config.yaml
image_size: 24
init: "torch_default"
steps: 17000
batch_size: 64
lr_schedule: "constant"
warmup_steps: 850
Rows from block 6 of a small multi-label image tagger, named by matrix and row number. Rows with one number belong to one channel. Each number is 128 + 32 x the weight over its row's rms, rounded and kept within 0 to 255. All counts start at 0. After the name is the row's rms in percent of the matrix's.
After each channel's rows are labels from the 100 images, of 14976, where the channel reaches its highest value: "colour at peak" is the nearest of a few named colours to the mean colour under the peak. Only what is clearly more common there than usual is listed. The data: photos of plants, animals and fungi (iNaturalist).
# convs0: first 3x3 conv (model.blocks.6.convs.0.weight, 192x192x3x3, each kernel summed), inputs 0-47
# convs1: second 3x3 conv (model.blocks.6.convs.1.weight, 192x192x3x3, transposed, each kernel summed), outputs 0-47

convs0.174 093 [134 100 102 134 128 137 123 101 145 114 130 128  81 152 162 128 125 138 122 112 165 165 153 137 160 144 148 117  77 123 180 153 155 174 101 103 149 122 134 154 164 138 204 147  70 105 189 134]
convs1.174 088 [ 89 124 121  77  96  59  90  97 118 116  99 113 116 101  94 106 112  96 123 125  99 102  48 115  98  95 146  97  79  75  91 105 113  87  90  79 128  93 150 102 180 113  78  95 116 128  92 100]
colour at peak: pink

convs0.33 096 [128 116  96  50 175  98 117  99 130 155 109  98 100 104 127 135 115  97 110  75  88 133 113 123 156  88  92 104 112  81 135  86 148 108  91  73  92 134 119 129  96  97 141 112 104 106 151 117]
convs1.33 091 [104 122 100  77  80  81 150  78 120 125 139 116 119  50 117  80  91 106  89 109 108 148 136 137  59  55 168 118  59 108  71  67  78  99 108 157  89  84 114 103 201 110  86  65  93  83  87  99]
colour at peak: pink

convs0.170 105 [118  82 155 145 141 130 109 145 160 132 124 149  96 168 129  86 132 143 127 138 156 118 121 155  95 149  85 115 146 148 156 163 103 138  93 142 158 119 131 166 163 111 211 188  81  97 165 118]
convs1.170 085 [ 98 116 108 136  91 102 122 139 101 138 153  56 106 149 107 139 127 136 105 126 146 113  97 136 137  84 129 136 119  42 165 125 124 141 108  95 118  96 138 145 137 142 121 101 128 130 113  88]
colour at peak: pink; white

convs0.149 085 [106 137  61 127 140  88 106  89 135 112  90 168 102  96 126  96 126 172  60  99 178 124 138 106 155 104 144 112  98 101 105 112 132 126 105  79 175 154 104 126 118 145 149 154  56  99 154 139]
convs1.149 090 [109 118 111  97  98 123 126 137 119 111 109  84 136 133  95 144 116 107  99 108 124 113 105 131 107 115 123 103  65  60 108 119 143 116 100  93 141 112 144 107 158 104 120  86  95 138 106  87]
colour at peak: white; pink

convs0.168 096 [104 126 107  88 132  82 112 122 162  85 108 113 126 136 120 116 112 150 148 124  96 111 116  95 168 171 112 112 122  60 154 120 141 159 107 131 100 109 113 132  81 127 200 168 109  80 144 144]
convs1.168 094 [110  90  95 109  81 123 106  97  88  99 126 125 136 108 100  97 130  94  80 108  80  97 131 125 102  85 145 101 145  76 105 123  76  77 108 142 106  90  97  87 191  92  75  70 121  68 120  78]
colour at peak: brown; black

convs0.40 085 [133  53 129  77 153  99 107 109 154  88 101  98  80 149 120 133 148 148 146  53 117 116 113 105 147 114 113  98  71 121  98  84 118 123  98  82 145 130 105 128 121 149 158  81  81 138 109 129]
convs1.40 118 [164 134 174 161  96 171 173 152 136 138 165  98 197 142 114 144 147 107 101 124 182 130 162 141 155 108 164 166 138  94 119 123 124 112 154 164 159 140 123 136 152 139 127 137 171 147 148 136]
colour at peak: orange

convs0.79 100 [167 155  79 135 106 133 144 137 144 120 101 162 161 145 135  86 164 143 164 121 164 145 119  58 170 139 116 161  96 177  69 145 114  88  94 143  51 132  61 139 144 154 111 141 113 107 141 135]
convs1.79 100 [ 86  90 145 132 147 115 169 142 149 172 157  62  99 162 152 168 120 158  97 132 172 130 165 197 136 125 126 122 160 117 195 145 213 150 136 140 104  26 126 122 147 137 140 107 143 161 149 118]
colour at peak: grey

convs0.11 106 [102 143 170 125 133  99 134 104 176 136 129 119 106 132  76 153  86 100 148 140 145 135  53 122 103 162  97 142  94 183 144 170 110 144 149 142 117  49 165 211 141 133 153 122 132 130 108  72]
convs1.11 089 [171  75 116 121 139 136 131  76 139 113 119  93 146 101 107 115 128 141  73 137 125 122 178 102  79  91 119 146 119  65 105 130  86 125 142 111  99 121 139 109 147 116 117  62 139  97 138 129]
colour at peak: white

convs0.69 081 [104 118  90 129  75 127 106 115  64  60 121 142 125 116  95 127  89 230  82 142 135 120 153 174  70  76 140 103 129 176 122  87  49 114  98 163  76 139  87  82  66 210  77 149 105  74 120 115]
convs1.69 152 [122 125 190 173 149 138 170 148 174 206 164 108 192 142 150 208 169 175 105 178 223 176 150 127 123 131 132 197 166 101 185 175 190 171 176 156 108  91 152 188 170 204 144 132 174 170 179 140]
colour at peak: grey

convs0.75 116 [116 158 138 150 118  95 104  97 101 120  98 129 106 125 174 128 164 135 121 103 127 161 130 135 140 161 151 108  96 140 161 156 155 163 132 114 116 147 168 186  96 116 156 145 110 134 156  74]
convs1.75 085 [ 92  86 108  74 131 116 105 136 102 112  77 126 111 121 128 106 106 122  77 111 118 121 137 117  86  47 137 112 108  81 109 120 115 118  86 118 105  41 132 127 146 105 120 121 100 127 145 154]
colour at peak: white

convs0.163 110 [120 115  80  72 130  84 137 104 168  81 113 139 115 133 115 134 100 152 157 124 112 147 127 104 161 157 142 113 105  73 117 153 136 143 159 121 152 139  72 144 106 137 182 158 121 101 124 148]
convs1.163 095 [103  76 123 102  99 108 117  82  96 101 125  76 155 101 112 106 124 106  82  84 103 110 101 103 114 113 158 128 112  99 113 126  77  66 108 100 141  73 134  92 167 115  83 115 131  88 102  89]
colour at peak: brown; black

convs0.61 132 [124 137 129 142 112 103 111  99 108 128  98 103 102  86 172 123 158 109 107  63 146 156 149 132 148 153 174 117 100 154 143 129 157 156 129  88 111 157 150 174 101 109 137  91 109 137 166  63]
convs1.61 094 [ 75  87 112  81 141 131 107 111 115 124  71 151 114 112 108 116 115 118  81 123 112 107  92 100  95  40 108 111 131  83 108 116 108 103 123 103  81  31 134 118 122 101 122 132  99 109 128 148]
colour at peak: white; pink

convs0.164 108 [141 146  36 100 160  97 112  90 137  74 118 127  94  67 139 138 140 133  97  64 154 147 119 140 123 126 145 110  73  89  69  95 123 149 103  81 122 151 148 128  91 152 175 145  94  98 150 116]
convs1.164 094 [155 118 113 148 140 132 126 138 128 121 169 129 130 142 131 140 134 152  79 121 117 147 112 153 111 113 131 118 128  99 131 145 123 153 145 123  91  77 148 102 137 121 127 128 123 140 116  83]
colour at peak: grey

convs0.90 096 [123  91  82  81 170 127 111 117 142 151 141 101  92 139  82 154 181 100 122 127 137 126 134 198 124 129 111 110 122 101 164 107 110 125  71 117 118  96 150 119 153 102 149 137  66  78 111 168]
convs1.90 097 [ 91  77 176  95 122  84 176 109 193 161 157  84 177 110 152 166 119 144  93 159 196 154 132 143 123  65 170 217 101  55 141 155 131 128 171 156 145 107 146 137 245 177 131  89 137 103 134  87]
colour at peak: pink

convs0.125 096 [165 146  91  81 121 146 115 132 103 117 114 111 111 117 155 106 169  99 114  83 134 173 159 102 179 138 133 117  98 101 127  91 136 115  96  97 110 118 107 125 121 119 144  75 135 123 151 137]
convs1.125 107 [117 109 108 140 106 107 144 120 133 140 157  98 132 129 114 140 115 150  61 126 138 126 151 136  91  46 165 149 135 109 156 112 102 121 114 115 154 104  60 136 185 138 106 116 119 115 132 123]
colour at peak: yellow; orange

convs0.23 122 [ 56 117 148 126 126  55  84  33 109  96 110  91  82 111  51 146  70  87  80 122 119  96  58 141  98 126  83  70  77 171  93 132  85 123 120 124  97  61 123 186  97  92 116 117 104 111 117  93]
convs1.23 097 [158  65 138 116 122 141 145 121 127 143 143  91 177 152 139 133 153 122 124 136 188 148 131 105 113  99 150 155 164  32 153 126 156 124 132 114 153  79 130 140 134 149  94  96 150 166 123 112]
colour at peak: white

convs0.153 114 [123 106 164 170 153 134 127 132 168 133 126 170 113 185 115 117 143 136 133 157 145 109 115 161 107 136 101 120 145 144 155 143  99 149 110 151 154 121 161 162 170  97 193 185  91  68 164  97]
convs1.153 094 [113  94 130 129  70  86 105 137  94 133 148  42 119 119  98 147 132 134 108 104 144 105  94 115 139  93 154 113 120  77 153 126 139 106  95  90 131  93 130 131  82 113 120  97 121 123  98 103]
colour at peak: pink; white

convs0.56 099 [109 132 170 110 150 150 154 131 132 142  98 119 143 154 110 110 133 148 124 115 148 159 181 116 138 167 151 117  97 148 183 173 116 158 125 131 129  82 130 193 154 135 185 147 128 119 120 135]
convs1.56 088 [111  98 121 124 110  87 100 143 134 142  84  69  93 142 122  80  92  95  73 122  95 153 119 137 108  79 143  82 107  65 107  98  96 145  70 130  99 131  94 122 218 131 106  82 115  98 104 125]
colour at peak: black

convs0.82 089 [148 143  33 112 121 120 132 140 110 120 114 119 114 131 141  95 153 119 149 108 156 148 116  66 150 146 128 132 136 180 139 122 139 157  88 119  84 133 136 121 142 172 156  92 139 141 156 186]
convs1.82 108 [128 123 171 154 134 117 162 142 183 195 156  81 125 130 168 163 125 145 103 160 184 170 182 185 150 113 168 179 170 139 173 132 189 153 185 199 117  84 124 153 202 228 142 152 170 155 156  97]
colour at peak: grey

convs0.28 112 [104 134 126 120 133  99 100  67 125 110  88 100  90  84 121 126 101 131  67  64 159 154 133 157 113 188 151  88  93 180 172 168 111 157 155  83 114  96 153 203  69 104 139 107  81 118 105  60]
convs1.28 110 [ 63  81 117  81  88  67 100 130 128  63  68  89  88 122 116 106  76  59 121  77  73 111  57 138 137  43 143  60  80  54 113  75 135 120  64 127 121  79 112 111 147 102 142  74  64  87  54  84]
colour at peak: black

convs0.87 105 [137 139  52 106 136 145 126 120 107 138 134 107 125 144 122 111 138 106 113 103 131 137 160  74 131 146 118 112 112 141 115 163  71 155 124 125 129 122 123 116 153 147 144  74  86  37 132 149]
convs1.87 114 [133 104 161 156 131 100 165 146 184 206 191  89 132 142 179 176 126 159  94 159 201 183 111 177 128  86 179 175 160 131 165 140 195 158 186 196 125 100  88 149 199 241 142 149 177 155 166  76]
colour at peak: grey

convs0.66 136 [ 99 116 181 127 110 103 123 111 138 137 125 133  93 119 140 147 118 126 168 124 191 149 109 147 164 150 175 103 128 185 165 189 176 165 154  87 147 124 170 200 106 148 153 182 174 185 133  98]
convs1.66 093 [ 65 113  96 117  80 114  89 178 114  80  63  84  92 118 132 108  91  94  58  89  98  93 114 118  96 116 112  57  91 108 120  73 124 116  72  88 101  66  91 105  82 122 151 121 101 122 113  93]
colour at peak: brown

convs0.2 112 [ 83 147 172 129 107 104 130  94 167 125 124 140  96 120  87 149  70 111 132 145 129 122  63 140 116 156 113 126 101 185 147 162 109 154 142 160  70  55 150 214 103 116 138 165 138 135 119  57]
convs1.2 087 [164  46 108 122 103 115 127  97 151 114 149  43 141 118 118 145 145 128  95 129 145 107 128 102 119 114 122 135 124  51 135 124 132 130 113 116 135 125 136 119 119 127 140  46 123 114 142 118]
colour at peak: white

convs0.176 110 [159 108 101  99 143 140 133 164 183 110 120  82 118 134 135 100 147  78 137 111 154 145 140 163 119 191 106 119 140 116 133 161 128 132 115 138  88  88 147 165 154 110 238  96 127 155 127 122]
convs1.176 094 [ 88 108 109 116 119  99  73 123 106 114 115  68  85 112 135  76  94  94  81 111 100  90  89 118 135  30  98  87 126  99 119  95 121 123 151 135  92 117 127 104 198 126 134 105 109 114  99  89]
colour at peak: black

convs0.178 107 [135 114  64 113 161 117 113  86 110 105 168  93 100 107 158 135 140 109  89  72 154 180 144 144 158 139 139 120  77 125 135 152 116 154 116 118 141 141 155 159 123 118 181 154  52  66 158 108]
convs1.178 089 [ 90 143  85  73 128  63  78  94  98 113  73 137  65 102  96  74  89  95 111 114  72  96  70 111  95 103 140  95 118 106  99 117  89  95  95  83 105  49 127  90 114 102  98 119 110 119 120  77]
colour at peak: pink

convs0.144 110 [152  99  53  52 124 122  90 130 130  65 110  84 138 118 138 100 134 123 153  78 144 128 141 114 135 133 113 103 114  45  78  71 137 157  66 128 105 140 122  98 137 138 192  90 117 126 143 165]
convs1.144 095 [115  95 130 140 130 123 173 102 146 153 177  68 167  98 116 122 132 146  92 139 145 148 153 132 112  74 144 165 112  89 121 123 115 116 143 135  76  71  97 132 200 154 135  81 132 117 129  69]
colour at peak: brown