From a checkpoint of a small multi-label image tagger.
Data: trained on photos of plants, animals and fungi (iNaturalist), 7.0 epochs.
Rows from block 4 of a small multi-label image tagger, named by matrix and row number. Rows with one number belong to one channel. Each number is 128 + 24 x the weight over its row's rms, rounded and kept within 0 to 255. All counts start at 0. Numbers have three digits each.
After each channel's rows are labels from the 100 images, of 14976, where the channel reaches its highest value: "top examples" is what is common among them. Only what is clearly more common there than usual is listed. The data: photos of plants, animals and fungi (iNaturalist). In brackets: how many of the 100, against the usual share in percent.
# convs0: first 3x3 conv (model.blocks.4.convs.0.weight, 192x192x3x3, each kernel summed), inputs 96-191
# convs1: second 3x3 conv (model.blocks.4.convs.1.weight, 192x192x3x3, transposed, each kernel summed), outputs 96-191

convs0.116:137154114163140122156140129120167156130132179173132127099136141173168124120146124170128143121140123123120105165172184155119123109127108158126130143105125152095108116098115106116138137148125123122095114102123101123127128108097090118167108126144118104134121126133117128112096145134162103106
convs1.116:118124141152134144135131099136121119094130133108094108107110127078120119084094123113119130167104139083095109148122112174129106125108138105108096098094127134122131144116112078110124139135123099095133128088065099134119212092165137116098124094113096147114144097109126114114098146094122137079
top examples: class Insecta (64 vs 29.2); phylum Arthropoda (64 vs 30.9); order Lepidoptera (44 vs 13.7)

convs0.31:106130114107153134173122080117135120114154114113109120140136129080114134125139158157102149140096133152125120117098154126105131164097088159151151131156149157143147142089143123107150129087148173105159148125160098120100117134156156085107149075149129124124113105132099144125121157134162163128
convs1.31:106105093110096075086098079168120097087100095097099100095105087112121118101063116120096098102102080087098097097121104128127105112088114099090105165124166122150141172139136115131134145113152162139140177166135171183163106151212091130165130159156138114133150127146137145166102135118145098116
top examples: kingdom Plantae (28 vs 7.3); phylum Tracheophyta (28 vs 7.3); class Magnoliopsida (25 vs 5.6)

convs0.60:122134087168118140172132128132189135094133206182144142143126146155170139126143103149132151129145152128157139123135163142125125095140114117120145119103129137095113108129117114096129113122167151152123108135094104132127119119098085115133116098157162109112136129181167121123124126109127093089
convs1.60:115112128121109135120116118134100114108147121122123130107127119053118122098125150115131120185127129090096129126100123175128133133118109134125112122125142135121151144149132047127119141117112133132164166123117139157125219101202154138118135131120117143117201059131116135133131133115139135109
top examples: class Insecta (61 vs 29.2); phylum Arthropoda (61 vs 30.9); order Lepidoptera (47 vs 13.7); kingdom Plantae (25 vs 7.3)

convs0.28:108123106149166105119127098134152156115153123171111124126109122076142102129125142144103145139098116168125134142115178123122127125135098158135123153147153147120098137062124098103116145104158180118126118138147113115092083118115135087121118070190135117088115095148116106086092154119171151134
convs1.28:137045121114124102116134122200116116156093095110125146118137111129123135141096133098113079101133098166107125124086130148126140111098152117120119151112154102118145150130101108105161133128149179135167138175118173183145108146185105124135131141132126142146092117144149141129118130124159081093
top examples: order Coleoptera (25 vs 3.2)

convs0.13:123139099118163123181111097116133139132167139126123122142150171083125141113138166169097134166110136126144119139100178149114140161083121181128161120159137170141131133085147141106142130086132173129160147115147102112097118116160167093100149066120135117115104096134081143125122160150136156119
convs1.13:108098091103099085096093086150096098097092105096094093087112096096113113093078111097097106120100099081092095097111111140123093121087115094097100167142151117148147170134131082129132153098148159124132174157111157174144133134231095129149120151142133110117169120148134131158087139105156108103
top examples: kingdom Plantae (45 vs 7.3); phylum Tracheophyta (45 vs 7.3); class Magnoliopsida (37 vs 5.6)

convs0.16:109141098153139149158125136146164135094116163166135143148109136148143147115136103160136131122144118098166153112134149125140120087104121118127135125099135121103119112124111113095139120129142154181106103111100107145115120131099093143120109104158191102115127129174165114115124122111132125103
convs1.16:145113123126108154127119137114123124117149127138140136119136132072140141128141145122139134167124130140111132127124143142133151144143135153128124124129151145124140101151135066138123133140116139114152161124117137152141197119181155129138140126127109140129192061121130134137149122130145130118
top examples: kingdom Plantae (35 vs 7.3); phylum Tracheophyta (35 vs 7.3); class Magnoliopsida (26 vs 5.6)

convs0.82:154122109158153110146119089115165160113152158114141120105128125109174110124119119129076098122151144127125127159120154120096091095160101147128119125109140125075112110109125132122151125122197126148123107146102134139149102095089112098149135081121122100117137095143136117108119148140117095108
convs1.82:100141140136185138153134139191133125139150112124148158125147143134126156129146127164144143095166134125127129151127143136125134148129156161151111109098122114134191131148097071088129137125117134097175157139062103110109172090165125106103116101107108144085135091108179145124114174088133123085
top examples: class Insecta (70 vs 29.2); phylum Arthropoda (70 vs 30.9); order Lepidoptera (49 vs 13.7); family: Nymphalidae (26 vs 4.6)

convs0.102:122126117174134143173135130131183121102130193183135130137114137161162140116133109133149162133133138135151129113146166146117120099112132130122141116107126126081109115131125122123121108119163168151130117114089102132135122114098083116155105112162161106118118117158154133131106119128125118115
convs1.102:126139141144136155131120146146119123112148139125127147110149115077133149123129116115155153196129136104116136153128128177150123137148167149135134099100118133117147089129116058109105095122113105108147168117099120123101206097171159096109117120108095166102149099092119123131117140112121136108
top examples: order Lepidoptera (42 vs 13.7)

convs0.48:138129166146105149117165149138124156156140089161124149129125141155102119156143126114161181128137135152116136129153150147130121142139117161162164160101171100109088146126106117107114159177123126092119112166098154126128135138116101123130098159156118121118143144130135106125085130139124070117
convs1.48:080123110132097118116117110135135106109113095134114104105098134128099110111094105104115095161110138124110099125112099196116090117094131109121129147157155143115168167120147136144151157162172157172168136134156139138152113111111141149134151133145139128158109093167147153141124180136144154124
top examples: phylum Arthropoda (63 vs 30.9); class Insecta (60 vs 29.2); order Lepidoptera (40 vs 13.7)

convs0.147:127124120169157110159098117115177119088152191147127118115144156142155136085135154121127134162108155142132093112082174148117143128105109149108172108150126138098117143120151127101133110128132129102137146108101074129116131133126140088130136075124083095117098115094109144140094118131131099092
convs1.147:078088125087147096102085107156091103099102132080093111083110081078087096097075094162112103173080102075089085121113107124103093123090117098090109138130138133143158141134130070143115112099133124112150215124111133110127177100163113114135139129116114146108124107142122121144108128141146110080
top examples: phylum Tracheophyta (46 vs 7.3); kingdom Plantae (46 vs 7.3); class Magnoliopsida (44 vs 5.6)

convs0.105:109112100151207092133127086124148175113135110156118127125137159072157112112115156117086122150099110152126135148117191111111129099129099151106108136145147126101094130055135115118141158120170176114120128152140116117119088100131142093134127065151148122092097107144133125093113166152156148155
convs1.105:106096146106147111123119144183129141108130109110122131094117112147107137133104125102133097068126139129122120143116141141132099116107148121130107149146131112139152142152117073125157141109150120128154156139125183151137143133154099129141135114114138165143179141145169129127120129106161081097
top examples: class Insecta (66 vs 29.2); phylum Arthropoda (66 vs 30.9)

convs0.181:109112134127168112137117080119149117110141153153121123134146149093121103128113142146099188134109141179112122127110182141094130128125078156115153155150129141114122144080133103110124148129141180098138132134147089114099111125130140087122128099191117113089103093150112126103102152121165163140
convs1.181:125071128125149090101115124207120122109110067094119114111116109130147136095090145122124093098127108126105111119119111131123129115102148104111123154108166132119158155125135115118107108114161166155146175147123160175155098152179087114156143119145140120135095125130131144160121143127162072100
top examples: phylum Arthropoda (61 vs 30.9)

convs0.87:109147138150097169148162170182179149136106157158147175139121133149155141154138099143177152111150099134152131139151141150162104135119124138175136133104159132155090109113092101145113137119131126109105097129095110092146121102116091151161073154144135135120137161134160091118092137135119096111
convs1.87:130141140136106116133131137083123131104133112151129123124137138120123131133124117098134146186132127124134139122138115206120114133128131138136135112119123131029128155119104101116138124119140134134134098100144106125113182096155137117115129112117108099124169052130108128109124127133115154110
top examples: order Lepidoptera (33 vs 13.7); kingdom Plantae (26 vs 7.3); phylum Tracheophyta (26 vs 7.3)

convs0.104:106118111141125170173112152129139156131133141159119134163137140091139139135148133158159139140123085146161114122146153158172114138105124160139144118136138109146063142087126110141112129114149161166130110118103125121141093080124126163172105139144133129093113150101155102107117133170113110092
convs1.104:138130153136143143145151156152132149116158111144150147108145152141133160141131118087177169146154157157162147158170147189135127164140164158167141079127114128124160145126105103118111126121139127117140135106119112123100177115137125095154118132108110152110153107123113123125136124123136125112
top examples: kingdom Plantae (35 vs 7.3); phylum Tracheophyta (35 vs 7.3); class Magnoliopsida (31 vs 5.6)

convs0.124:144143126171122130173126123136190149112142202164140139116131135171186138112127117147135159117168146124141109146149151133130103105133129143126138137106123127070130108127131125125158132138141129135092122101093101131141130131103096096155133100119096103137122116089126144133122132123138091096
convs1.124:115155151137143171133135142133129141122126135138130143121143130049127137133137133143157160145143143102133137153145134156146125146158156141138127091086102130120139134126102026110105106126120099091128150111090092096101248095167155092098127097099099144103150095096104122110109127108105133073
top examples: order Lepidoptera (37 vs 13.7); kingdom Plantae (27 vs 7.3); phylum Tracheophyta (27 vs 7.3); class Magnoliopsida (25 vs 5.6)

convs0.137:157117100152176145125162116165158162160143124129123154110089064124141137113128144127118135157151124113125166153159135094150116118109114165145110172132166156132117100090117148112144155132132161142114109144166154120150114117123134128130138126136164119116147096159124109088093173119132145129
convs1.137:140107107142121139140130121127129106146127122136145152140138137145141132167130134140105127116144138162136118133145137100132135128131140132116117158133164172101144163155121063115127152122163169129166145173119129143122202155126130138170124154167148155122126131137176163146151158134179159120
top examples: class Insecta (84 vs 29.2); phylum Arthropoda (84 vs 30.9); order Coleoptera (38 vs 3.2); family: Coccinellidae (30 vs 1.7)

convs0.35:123143091124151130180119093122136147133162135117122122139143153082124145123143166165098141158112125131139124134098166143110139165083113173145163129155147165141129133083143138103144132085137171123163145118142101108099121117159163094098145064117126118117101096127081141125120161148139157117
convs1.35:104105085103094086093095080152106096095092103100093097087106092100119112097069112106097107119099097073091096094116112144125097119085116094098100167132148115148136169132130094128128151093151155124130174155112155171144124135222093124147121152144133106115166124151129131157089136102154106103
top examples: kingdom Plantae (38 vs 7.3); phylum Tracheophyta (38 vs 7.3); class Magnoliopsida (31 vs 5.6)

convs0.85:130132118146099176124167167186150162157128109124142172132099121136109143177139120150174137149166107104148142122137126119180088146112111122183132153097168113143114099134100118130122150138157148126126101164108152113143136129116111149148109174156150129134163178161199104129107119119118108135
convs1.85:144142148130121129142126147106146148147155111165147145134152150164138143146138138119139143155158140166160144095137138197114138139151148155158149155163152151065161141145126119135150140132141163146154129137144133144139148146130134145137141166148135102145135059158122140163158168167141112138
top examples: order Anseriformes (25 vs 5.5); family: Anatidae (25 vs 5.5)

convs0.123:132120093135173128149096111128122136132128116132141122146151143119139117100136142139116104146135124118151144134152135131116127140135133122126106104133123138126115110111120130151109098069163181181124105114168160114133078097134145118148137106147207109114118114174151099106138142114124165150
convs1.123:155118127130134143113138137143124145109138122127162172144129158131139143150119151089139112102147135175131145138118148161124129125125169135131132145171138115103198157160131104160173139135164131148148145204116173166161140176165103151147140160151138161170118118133161147171159141170138073118
top examples: class Aves (83 vs 55)

convs0.178:108144096141151145176127121151171144108139168152157163144151174087151143116113148148129141152135143133162128133114187165116114142079123153147155119160169164162129135094138132134142135094130162127161137125153084104127135116149158144152132100154142122132094097144094139125125162157140145132
convs1.178:112102098117124118107133098104110126124114110095125126117126133072121139133091114099103125111120107119114128120114111135128109113112128116119121130129139114135169180128130045129125137117162140128128152157121161167133147133249112138146129162148140071131190103148146145165105163122143076086
top examples: kingdom Plantae (35 vs 7.3); phylum Tracheophyta (35 vs 7.3); class Magnoliopsida (29 vs 5.6)

convs0.1:139144116166118128164138134138183137122154194184140141129130149170165140119140110166137178119158150123142121148158155145122121106124125151128133141104121144086118112130120123132142129146130132134106119097094103135148138131104085106165135112138120099123132134100122132133120136111144094100
convs1.1:108135133138121153127127126135123135111120136135126115107134118050117130117119130118139134168122140097118127148129122158138115129135157113121110098096112129105140131130099029123104109132119111106138162108093104120114255098181147103123124110109099154105141086109109125115118129124122148085
top examples: order Lepidoptera (37 vs 13.7); kingdom Plantae (26 vs 7.3)

convs0.183:132149132145128172157151160204195139132111178151161186150124136159147167136145106167171164125170125115189152129140121131146108138112137117172134130099142127141125097136102122136126126117138144149116103119131121116128130126117094144141117149147172136135139138166152113125111131120120128122
convs1.183:145127134129133131132127132067136137125126142147135135117134133052134130134144131093131128192131148144133134119132144183129138135144139134130138131134137148037127132153122077132135123144138148137143148138141129134133210132174147131131140134137122085144193040141135138139142134137132141122
top examples: phylum Tracheophyta (25 vs 7.3); kingdom Plantae (25 vs 7.3)

convs0.0:121121137171129130161128131137173142113137186174157136135149155124168137111140115153150143112145137126149131147138170151116112120113133154130149115110129124088090114090117104138120115112146144145124111084094093109152121088101083122170099126145121106116099121113129123111093135150122090106
convs1.0:131151158131132142144138165161130141127172120158140156115149137098139168135135154131157163151150149110131149148175136180150130149156163164145144083083091125138145129145102072109092105116119111102133144096080092126096216084181143089099118113092094137094153090076121101119119128097112113080
top examples: order Lepidoptera (34 vs 13.7); phylum Tracheophyta (28 vs 7.3); kingdom Plantae (28 vs 7.3); class Magnoliopsida (27 vs 5.6)

convs0.83:132120093164134118171127107126200132080137213154146138114144154168182126100104118124101115114159173147148113116108167136093133084125119105111127111115129136078126108137137138118139120123162163132105118121098079135130129128117113077137124078151146108113114096147133140130138120109132128120
convs1.83:112120125102145147110107118109106110115135118103127126118127123050106119103117136151106112141121117098106109126097121144114124121116097131125107120123123102129160129129154019119114129126122119128135158133113119126120195111236136134108127105122114117123163096111139132139109139108121105066
top examples: kingdom Plantae (26 vs 7.3); class Magnoliopsida (25 vs 5.6)

convs0.76:116156110150132128088135105133167147123145156160104125119118123094137108122102097125077110097108125133103113146144152130107110113159105164147133148107153144083112135104115103117126151153132111108098118141103110135135122128082081077148103085137097100124141103126120119116067141113142080091
convs1.76:096083129103125113104117102153132106100055163080117071093089111144114108109096096137119099133092135100097094129116124130129090108108134092090105143124128122117139135137102115125101129161120152130152113120121169135137156138123118124138137097125140169145098129152127131131131137128146128115
top examples: class Insecta (90 vs 29.2); phylum Arthropoda (90 vs 30.9); order Lepidoptera (57 vs 13.7); family: Nymphalidae (44 vs 4.6)

convs0.107:144160134161147143184127119143190144114130179140143152129120125170171145126138115160141150122167155123167120148143134102149090085108138133148142137113133133089140126130130129132151132140141159167085114120111117145160132148090107133152130092144127105134130114099135135119132120107136112115
convs1.107:159158163155146179138158139118138143153145122153155177144157144077132160152181144152160186127153150149157164172162157145148145171173165164167144100089110149124150103140117068113113101158134106098127143128088099115109210098151150084120112112098112156120168095121136134120145132113134156097
top examples: order: Lepidoptera (32 vs 13.7); phylum Tracheophyta (25 vs 7.3); kingdom Plantae (25 vs 7.3)

convs0.160:114162131085153168146071176135115134150148111104112135157120101107108135096161119165149119148123111112145124126117117130176106136075141152125144132129124140155104127145111118158102151162107162189104101131149162155151101162117142174142117178177193102097168156143132086120130140123147178137
convs1.160:131110114117115089113097130102113121133160110106133118134128118132132126122112142150114094150137121190119112115123114096128111118110137120115135166164174138101135167129134124153150178160181159166148131150156164129157144151161117164186137150170136116164143065126164162160183165143171145136
top examples: phylum Arthropoda (61 vs 30.9)

convs0.176:124160138180116091128125112115182142090152189111128087134167187121157142103124131140106143128117149156126089139105159149138144119136109151101172106128108121097123148130149127110140111135145094100128147113095093141104144130114104079127119084088077099135125118106106148154099107142103087100
convs1.176:092105108086127105105081104182127125110097156103115104080102080097098103095096105170115083137122109091099096111102123137099090112100123094089120103113110105145123110111104115113095088097111117108150171112099152077111184148117128100107135097091110165100105100127123118114100098126125117079
top examples: class Magnoliopsida (27 vs 5.6); phylum Tracheophyta (27 vs 7.3); kingdom Plantae (27 vs 7.3)

convs0.58:108134088168132135170134126134186137086135198179133144148140147121167135132131110142115147142136138138169133118125170153121114103146125117127123120120146142121117125125125128120133123116179159161136102143095110145140119117093094107149115095165162117125128107194164121118139127123135097086
convs1.58:135119127115126144132129130122109120124150117130132140120132126060124137104141133121137127177141136114114133126124127189126146146133111149139128128142142135107153153169135024138125154106117146127176150144129137163126193127209146162122144142124123119115223079130135140137130154104137115092
top examples: order Lepidoptera (40 vs 13.7); kingdom Plantae (28 vs 7.3); phylum Tracheophyta (28 vs 7.3)

convs0.148:100153074144149149169105128141172118089129171159143151143164156139141142113131121153131129147143159124174139109127159138148115111106135119123148114125129143108127130130125127126131114116126163194127116115131096151129128129122123116142119105169210086123114118185132122126123126127141154130
convs1.148:139113112113155156118136128117122109128121121105145145101126142058121144135126137112140114158117113150107117154114122097133144145123135135127095144133129141109180125125140063132101128109127132103140166134113128152123163121239112124125133104134098123129178095103132126146130155129128099076
top examples: phylum Tracheophyta (31 vs 7.3); kingdom Plantae (31 vs 7.3); class Magnoliopsida (29 vs 5.6)

convs0.9:138160125167129144184132128156195139109123187152139146123118129167169151125140122158145150120170146101159132141153136103150095094108136123135146126109127136101128112132131127122147120128135135154099121098107112133136131134099099136139124092138138101128125124107143136131124127112131110098
convs1.9:139144133137142182132139134109134143149139138136144149122146139049131143134150137127143167144137143131133146155147144154145131142154153145144134105093112140119139099138110046121107091133124117095147159116088106105108236115174155091116120112104103146108149091105130119107122135119123132064
top examples: order Lepidoptera (35 vs 13.7)

convs0.43:161145132158143149167134132159197133112137192169149164125131136178172143125130121145151172144169143119161112150144154134147081110110135138148136129114132137104127107126125133130131128126124132133093116107127098121142134128114109119148116112144096106129120119102124128128122128106136090101
convs1.43:136143122137138166125123128101129119124133122141136141132135133036126134137136125122136145159137131099129134151148133167133127136147135131132127091093104127096134137127118028121108102134122104114134164118097092110105253102183147089112109107108117125100131068118117129123127139125114147076
top examples: order Lepidoptera (31 vs 13.7)

convs0.68:120148082165118101101137112108181128107144184129132086127136156091148135110116123145079110115116127126114120123112152123113130112175112140112147123117111111102124137109138115132135114134159113127133137126081094130132136118102094089160102082106091107133124109125117145136103105135092082087
convs1.68:083122104093126097101097113182129130123079162083112095088109099132095102091101091159122092118109107094099096104108110124117092106116116102090114124109110117132141117128104114112114119131117131114156130105117152084123180159130120101116136097104115174110096115125123123105101115123134108077
top examples: class Magnoliopsida (28 vs 5.6); phylum Tracheophyta (28 vs 7.3); kingdom Plantae (28 vs 7.3)